config = dict(
    crop_scale_min=0.7,
    targets=['shape', 'roundness', 'edge-on disk', 'bar', 'spiral arms', 'spiral winding', 'bulge size'],
    lr=0.0024,
    orthogonalizer='newton_schulz_5',
    lr_schedule='step',
)
Rows from block 6 of a small image classifier, named by matrix and row number. Rows with one number belong to one neuron. Each number is 128 + 32 x the weight over its row's rms, rounded and kept within 0 to 255. All counts start at 0. Numbers have three digits each.
After each neuron's rows are labels from the 100 images, of 14848, where the neuron reaches its largest size: "responds to" is what is common among them; "colour at peak" is the nearest of a few named colours to the mean colour under the peak. Only what is clearly more common there than usual is listed. The data: telescope images of galaxies (Galaxy Zoo DECaLS). In brackets: how many of the 100, against the usual share in percent.
# gate: MLP gate (model.blocks.6.mlp.gate.weight, 512x256), inputs 172-255
# fc1: MLP up (model.blocks.6.mlp.fc1.weight, 512x256), inputs 172-255
# fc2: MLP down (model.blocks.6.mlp.fc2.weight, 256x512, transposed), outputs 172-255

gate.40:124092122082088141112100100129108114123121116119145107116143119095124165198133161106166174193153086116125128143105148094156194094129090108121146135135124120100123065094098128146145117123089157114089120125152150077124149150108125126175137110099092156094
fc1.40:057097128136171103121101150136104138152130083138192125105165157094112104116103094154135126161126137122121103119088095152169119105148133125185100131139101138095138101096151151163133198155139130139115100124141168160095100114155109135102162167118107131071
fc2.40:112137109160125083054149102111103156103097150127127076200146108074194059142183162098130105108111117193063120148101092119144170165145129145147116165155108163125150110140127129096193111098098153161130086114164147114077089166135143102152093133113138088151
responds to: roundness: cigar-shaped (36 vs 8.1)
colour at peak: brown (46 vs 21.5)

gate.306:120131139141099114086154072157101137116111139071101150189093155170100125138113151168116088110135125103071129080123118140193094156216091117122133165102114093114142163146081105142057127115118128109132169103105154187114088094186112141139133102103124118146
fc1.306:141104143104138141118083120114148126149157107094132118161135131101162074072019103121137140176101063123171086188136112105161140061085108135131100112099134128122099125117132113141108131104152209147149161100135145144125139124136130158170159114097082063153
fc2.306:122168176127098142106108131146147157134160138114145098137180123115066088118173150177113187097121115125115152125066166123153125028139092137199134021097159148126162111093089101157132130123108110122073097126098101131162123146179149180090126127129098154155
responds to: edge-on disk: yes (29 vs 5.2)
colour at peak: brown (67 vs 21.5)

gate.236:122120108087123110180113171183132135118146152136155139177098082134133101134051091125121127169166150143148108132087075075150111110098104129050161132137136142125124141123147125149137120081156129087159109215101156114107206144162138157165136076068178150128
fc1.236:084174125172101162117121164139101111099139140125187137052054212128114095167110140184113126165059166130095150124136134130131071139124139181128116176177108179123116117114151157110098100167102061137178118139071154154125179094126134065147195114120135134147
fc2.236:071192173165120123128145115127102091118127096160084089147161106122094094097083162069105141114163138091142132113137142118111091192147111138140171115073124109117106120121065126156087175152115170093157151161132101147160177106159170097166104123059098103182
responds to: shape: featured or disk (74 vs 30.5); edge-on disk: no (65 vs 24.7); spiral arms: yes (55 vs 18.8)
colour at peak: brown (45 vs 21.5)

gate.307:090150098166143130108071142108110146131140141182168066169123106147199132158153043136146158113104099145133152128121137137141143136094167146155112172130111129201068114148190108044120146157047128096128116146179109064103101132160153123068127119129100094088
fc1.307:137119158154076129146159183141197065140099083111172141142096181119136187100158142123174165132126138077116083135128065120093123088078135059116096117106092168185189135132142173133055168164090128097124142131154120104050098077143137142116169068165090085075
fc2.307:172093151108125152108158134150085119109173143138153148129162149119149131149137201134088154073172112137136143092091170105127157182095093115117106186165126153111093119097163089169087155166151136158110116128103087169105139182145142112109095159099088157121
responds to: shape: featured or disk (60 vs 30.5); edge-on disk: no (54 vs 24.7)
colour at peak: brown (71 vs 21.5)

gate.418:136050113173171115185151165088123102106106066134150191089115161157134129097130122170127135135098170113124101145101167185075158192131147172083121100141126133190117130092172119157092141132149131163185087117153130157099081093114118114048066135107036138135
fc1.418:127113116138103114179152114140139095180099080093141062050108117157095157109117148130164100171167155077134107163065121103096158138091143120043112112152125137159135158108118107101110100121182109135190109076118179116164177139120112047123116140111079179141
fc2.418:181163151163184135129129051089130164114126192148101174125130133063126118169119079105159099098106078152143093182135101110117113118060147171178171084153115104119127150070095099064074132086156160097166123124145155169091113149147095215167172108145080159163
responds to: shape: featured or disk (63 vs 30.5); edge-on disk: no (58 vs 24.7); spiral arms: yes (49 vs 18.8)
colour at peak: brown (52 vs 21.5)

gate.489:197111122146213107128124068170171211093123114086115164146135150110149127136104137168171145073131144140135131097177126051133133187113084098142132119085111165130128065142139113140158119136091146189093164101104139166157094131087116170085081074035162131175
fc1.489:115171100068126145138145132121130101115088142133097127117094096099132082113163145120183145162160106148136104115157179105077107083146209149125128155132167126095108145122077148123140143108150109117173167103114155103148173105156127047125169209132146115145
fc2.489:056114115081114192087111122071132086136115132134152148243123098174108161104203118089147149161156142180180098151137115092132165091154163003145074187158105123107105166108184103157141134160107142170107105108170116078088094124140182140131179151108151071135
responds to: roundness: cigar-shaped (29 vs 8.1)
colour at peak: brown (57 vs 21.5)

gate.464:134143131073130155112166144130167120116103118154148091186126099170081151142113157120103088148155108131163137105083129077105151121143111057115078153086094175153113138081157127133080127132131152197114100162066098171106187207121074144109103142111116110092
fc1.464:151082173118142158146073131127131134126131127120104145138094150139106127098115106169139131108103141156181149144132134165143120075092165143153113091070146164095127137094159124129116159139104095148211113168092138168183124179110067096088095166188136184108
fc2.464:141127104101123138146102119158112122127080117118139108097182119120121095125165098100138144227133158085188108083161076135124147150148077133146061149167088134154128135171092158160138127142113167153203124099110107198173090105118063143163106143119119137145
responds to: shape: featured or disk (64 vs 30.5); edge-on disk: yes (44 vs 5.2)
colour at peak: brown (68 vs 21.5)

gate.380:149131108160102118122124094153088170154136144108162099130137153184111087119149116140108159141167107199062126102118176140142102103173138121165150122116116170147133106119118124092141081131118164137083071129112120139135129094081142159166138153176185125087
fc1.380:126152160112080106112124080110196127103157157145136098134175194133114136078127139085147093173140138141141170080102151106126139093197116073095136121183147159130132179102111124095137173147113139186118162112133057077075139149133157144138100120160105116104
fc2.380:147074082134130152155123128167137123104102148112097173145162179149181133151078071110125087138184187175088103102123069152147110154161128117109099128200143142061139109153145138152087095146131112115132169098132181209128126166115156093153098129116170164174
responds to: shape: featured or disk (65 vs 30.5); edge-on disk: no (55 vs 24.7); spiral arms: yes (47 vs 18.8)
colour at peak: brown (71 vs 21.5)

gate.302:145088101128146165084101133075106125077169162145108088072099162103188171132165175076160152130088177116110134135121114077107145157213142112131140106126145133178133154175127183163112105126167081102161103110146161110143130153126135141163051118113141149120
fc1.302:163115124169088134130123167123080077190129155159165123123151126137147088158141116179100147118087167175112130107133131157130075138164207082118119166132111147146091100105139148132179089144126090147163178145068115073172124113145088177169178098105147084139
fc2.302:131124137148058062167128136144156139176129162124068145113134183103078168133150123120173112131154147111135155182118086147164165116093122121154113062151106045155134091137104097147132123125128101149180165149085152084137130126172079114106082172121126171062
responds to: roundness: cigar-shaped (53 vs 8.1); edge-on disk: yes (29 vs 5.2)
colour at peak: brown (44 vs 21.5)

gate.216:119090150129143132142104103161177104114131119098110155165138170163121143119140075111115219100142106102177170133194137111131113084068082130117123145128082097149146175108046120184095117145155104126150131123118098178091098140090159065160111171103100184191
fc1.216:114076069140115078089159122103192100131151077134083146119101142144147147124113097141093136112148136105173122112113158133070113101125137150084173216175183167132093166148119068111166137063112129129070134095117132105096120129091113135111150130161165187151
fc2.216:126039172121144108134135065186158109130137120133123074111141200141114180130099105155122089159086116182114142185172141172118123148123170068152171122098103148077135101128107131132140148131140092143117146087118090090100130181142120092114171153107174098133
responds to: roundness: cigar-shaped (55 vs 8.1)
colour at peak: brown (61 vs 21.5)

gate.426:124171144142154236119131106116077108162076142168150112101125182148112119118099165113140097079131183137134119089111077117131148161173093134137093134117139154148153135094094129109123034120128095128161147131124071135057170140180165126101109117181120110108
fc1.426:102113090146176052106110120146112078136125093095102178142075079114094179137058120157124124061115151163119145128124097152107126136083100133095111106175093157212102116109153149119141127155141137137098150128185152169098106105134144125089064212171139103147
fc2.426:051094156128203080119191090152153083125119159121089125033151197097138138186194136155147092124105111078113117103092135123111164160124186096143139102132118147169107109099106130165128141130121151107121126143083159125123153062120110109114110082149097091132
responds to: roundness: cigar-shaped (32 vs 8.1)
colour at peak: brown (60 vs 21.5)

gate.114:103095135126166165138157138112193108122135148129092143121109066100090161117126047138134056131102125096169151121127165086130058159178080125147140070074158147146164066125148122074131126211170115126144101139120117138137130113157104115211107108128161141144
fc1.114:131155118149154086145154119144120140124165160094113159133081124097118121088157107075210091128132085133169176141141133111081156172109128101101101121134116103124145115106136159137124171151120152148194153120128151157193092126139125171153135089096109091151
fc2.114:123112141121095148152024108121130150124123144108109094057130113121106148104136093154067181132165147117118164091113197135089177146173066100167162117138146136099110167155137171105160092126111143170140200135162134098059169164120128074136047121194075146097
responds to: roundness: cigar-shaped (27 vs 8.1); edge-on disk: yes (25 vs 5.2)
colour at peak: brown (48 vs 21.5)

gate.374:159130119135120110109095088216118113146184110113130136162135148135094123101172080141114166077149179064188083165124153043155123113151106131106060128161129132098121191149151150137101153114197139184164118106058139109163129108159113166146080143127152110087
fc1.374:154102115120145131139181139086194113165113135109140140073127111106079102126129103128106072167167088123200121056104117145109140154192141169142137109058171144132125147135154125173170115152095148103164173095188184136067180119155138125141079119124094152128
fc2.374:073167115086098134112119079093056181114121093169173176081082124053120126070103165149161115124131118146147087153084123104094100137155086176179166115152120099150172142121150116157107141112174194087111144181176159157150136191082129155124171169129141110118
responds to: shape: featured or disk (62 vs 30.5); edge-on disk: no (59 vs 24.7); spiral arms: yes (53 vs 18.8)
colour at peak: brown (65 vs 21.5)

gate.177:151180133113082109059170165083154153168177146160119127100123156118129093111175159098124116103140124128082158165161111113164076093092117169132183167182224114105145150177149172145124127077125130153135160125111168118133096097082103113120195088059090166070
fc1.177:104074103120153140116136041132130054105134160123096138141124105061155162135207120102118124168091103158108131118125158156119152125114132200159115109125113118189114106091162104065080100160145135099130074124178080132151105150115122103114126121168097122133
fc2.177:095172120129107135159028164088139051147117060157109158107139086159111089128107122154113151164097157149122112177143127156147161093155133151108065115123126073117154150154142131113176119111142137126094165112178080133112127137101104179127149097028110137146
responds to: shape: featured or disk (69 vs 30.5); edge-on disk: no (68 vs 24.7); spiral arms: yes (62 vs 18.8)
colour at peak: brown (78 vs 21.5)

gate.382:132112100214096102104082078116129159155149124118136160162151105143083125111165167077129103170057135164076080128055194133109130144117079108112112174143130086132141120111130133128121187167120052088093137098141162093104107188066096119197148132190134077076
fc1.382:078135095132173094069135155106079177097109177129120151152155073090134175125138191118120147100124100139125126127161162112156188111129129116116123106148118148128075110138165084129117158147100083097130172106120140114118109128156161112147131130178121151119
fc2.382:159144117124151149138166088113182132107141152088174121120138083119118128133164114089155144060169153111092147100099126145181175130156102170152123092098154160126124168116125147129188138115131129065100173138166106088126105133131150161153133097138159105172
responds to: shape: featured or disk (65 vs 30.5); edge-on disk: yes (43 vs 5.2)
colour at peak: brown (57 vs 21.5)

gate.21:120131146118139123154111076116093093163090185128172104135102168153168124101100185109114148151093073196158136103082064170122141136098104128130154134144109127088145120070107084144187145113109150110112123119127126174108128186125149089137146071166162083113
fc1.21:170149111056118151118164161104137180125150086166112136148130135121132151162136137080096106135164177178112059175080083132128159099118120122156127104107137069162137147136099113097137146139168173105162081112139075172098167130181155128129106114158104141140
fc2.21:158098094105116142196089074122221156086141172167165139152102128091130124086131089195151128096182120067133107180111066074142095111144131108124131161172112159135160120110184151143128102101129150149088190114077154134109121146035186139185146080142072164126
responds to: shape: featured or disk (64 vs 30.5); spiral arms: yes (39 vs 18.8)
colour at peak: brown (43 vs 21.5)

gate.486:104094193071137128142075068156136139155098136130106172097121113077138087161099113180162088143104161137154126107118168101170135146142143118124145147070109108078106164123139083143117147131106165167163074119172129091125116109194100153173098085168102143122
fc1.486:151138139128163113083097145104142176150164127152131091128095137122153147165112118113150111070117147114129161122144117110102110165141116127133138108116123110107147120099130120142120103145172190122044152154153082106090115103181147073191197046060177119144
fc2.486:150165086099110137118156133126077088091137166107130121122135152100110119118083144135165184141099084082145145128133106166115104134100135194087111094130126151158118159127139170153111103116169204130217185112130175068199112153143095121155152182127122118110
responds to: roundness: cigar-shaped (33 vs 8.1)
colour at peak: brown (60 vs 21.5)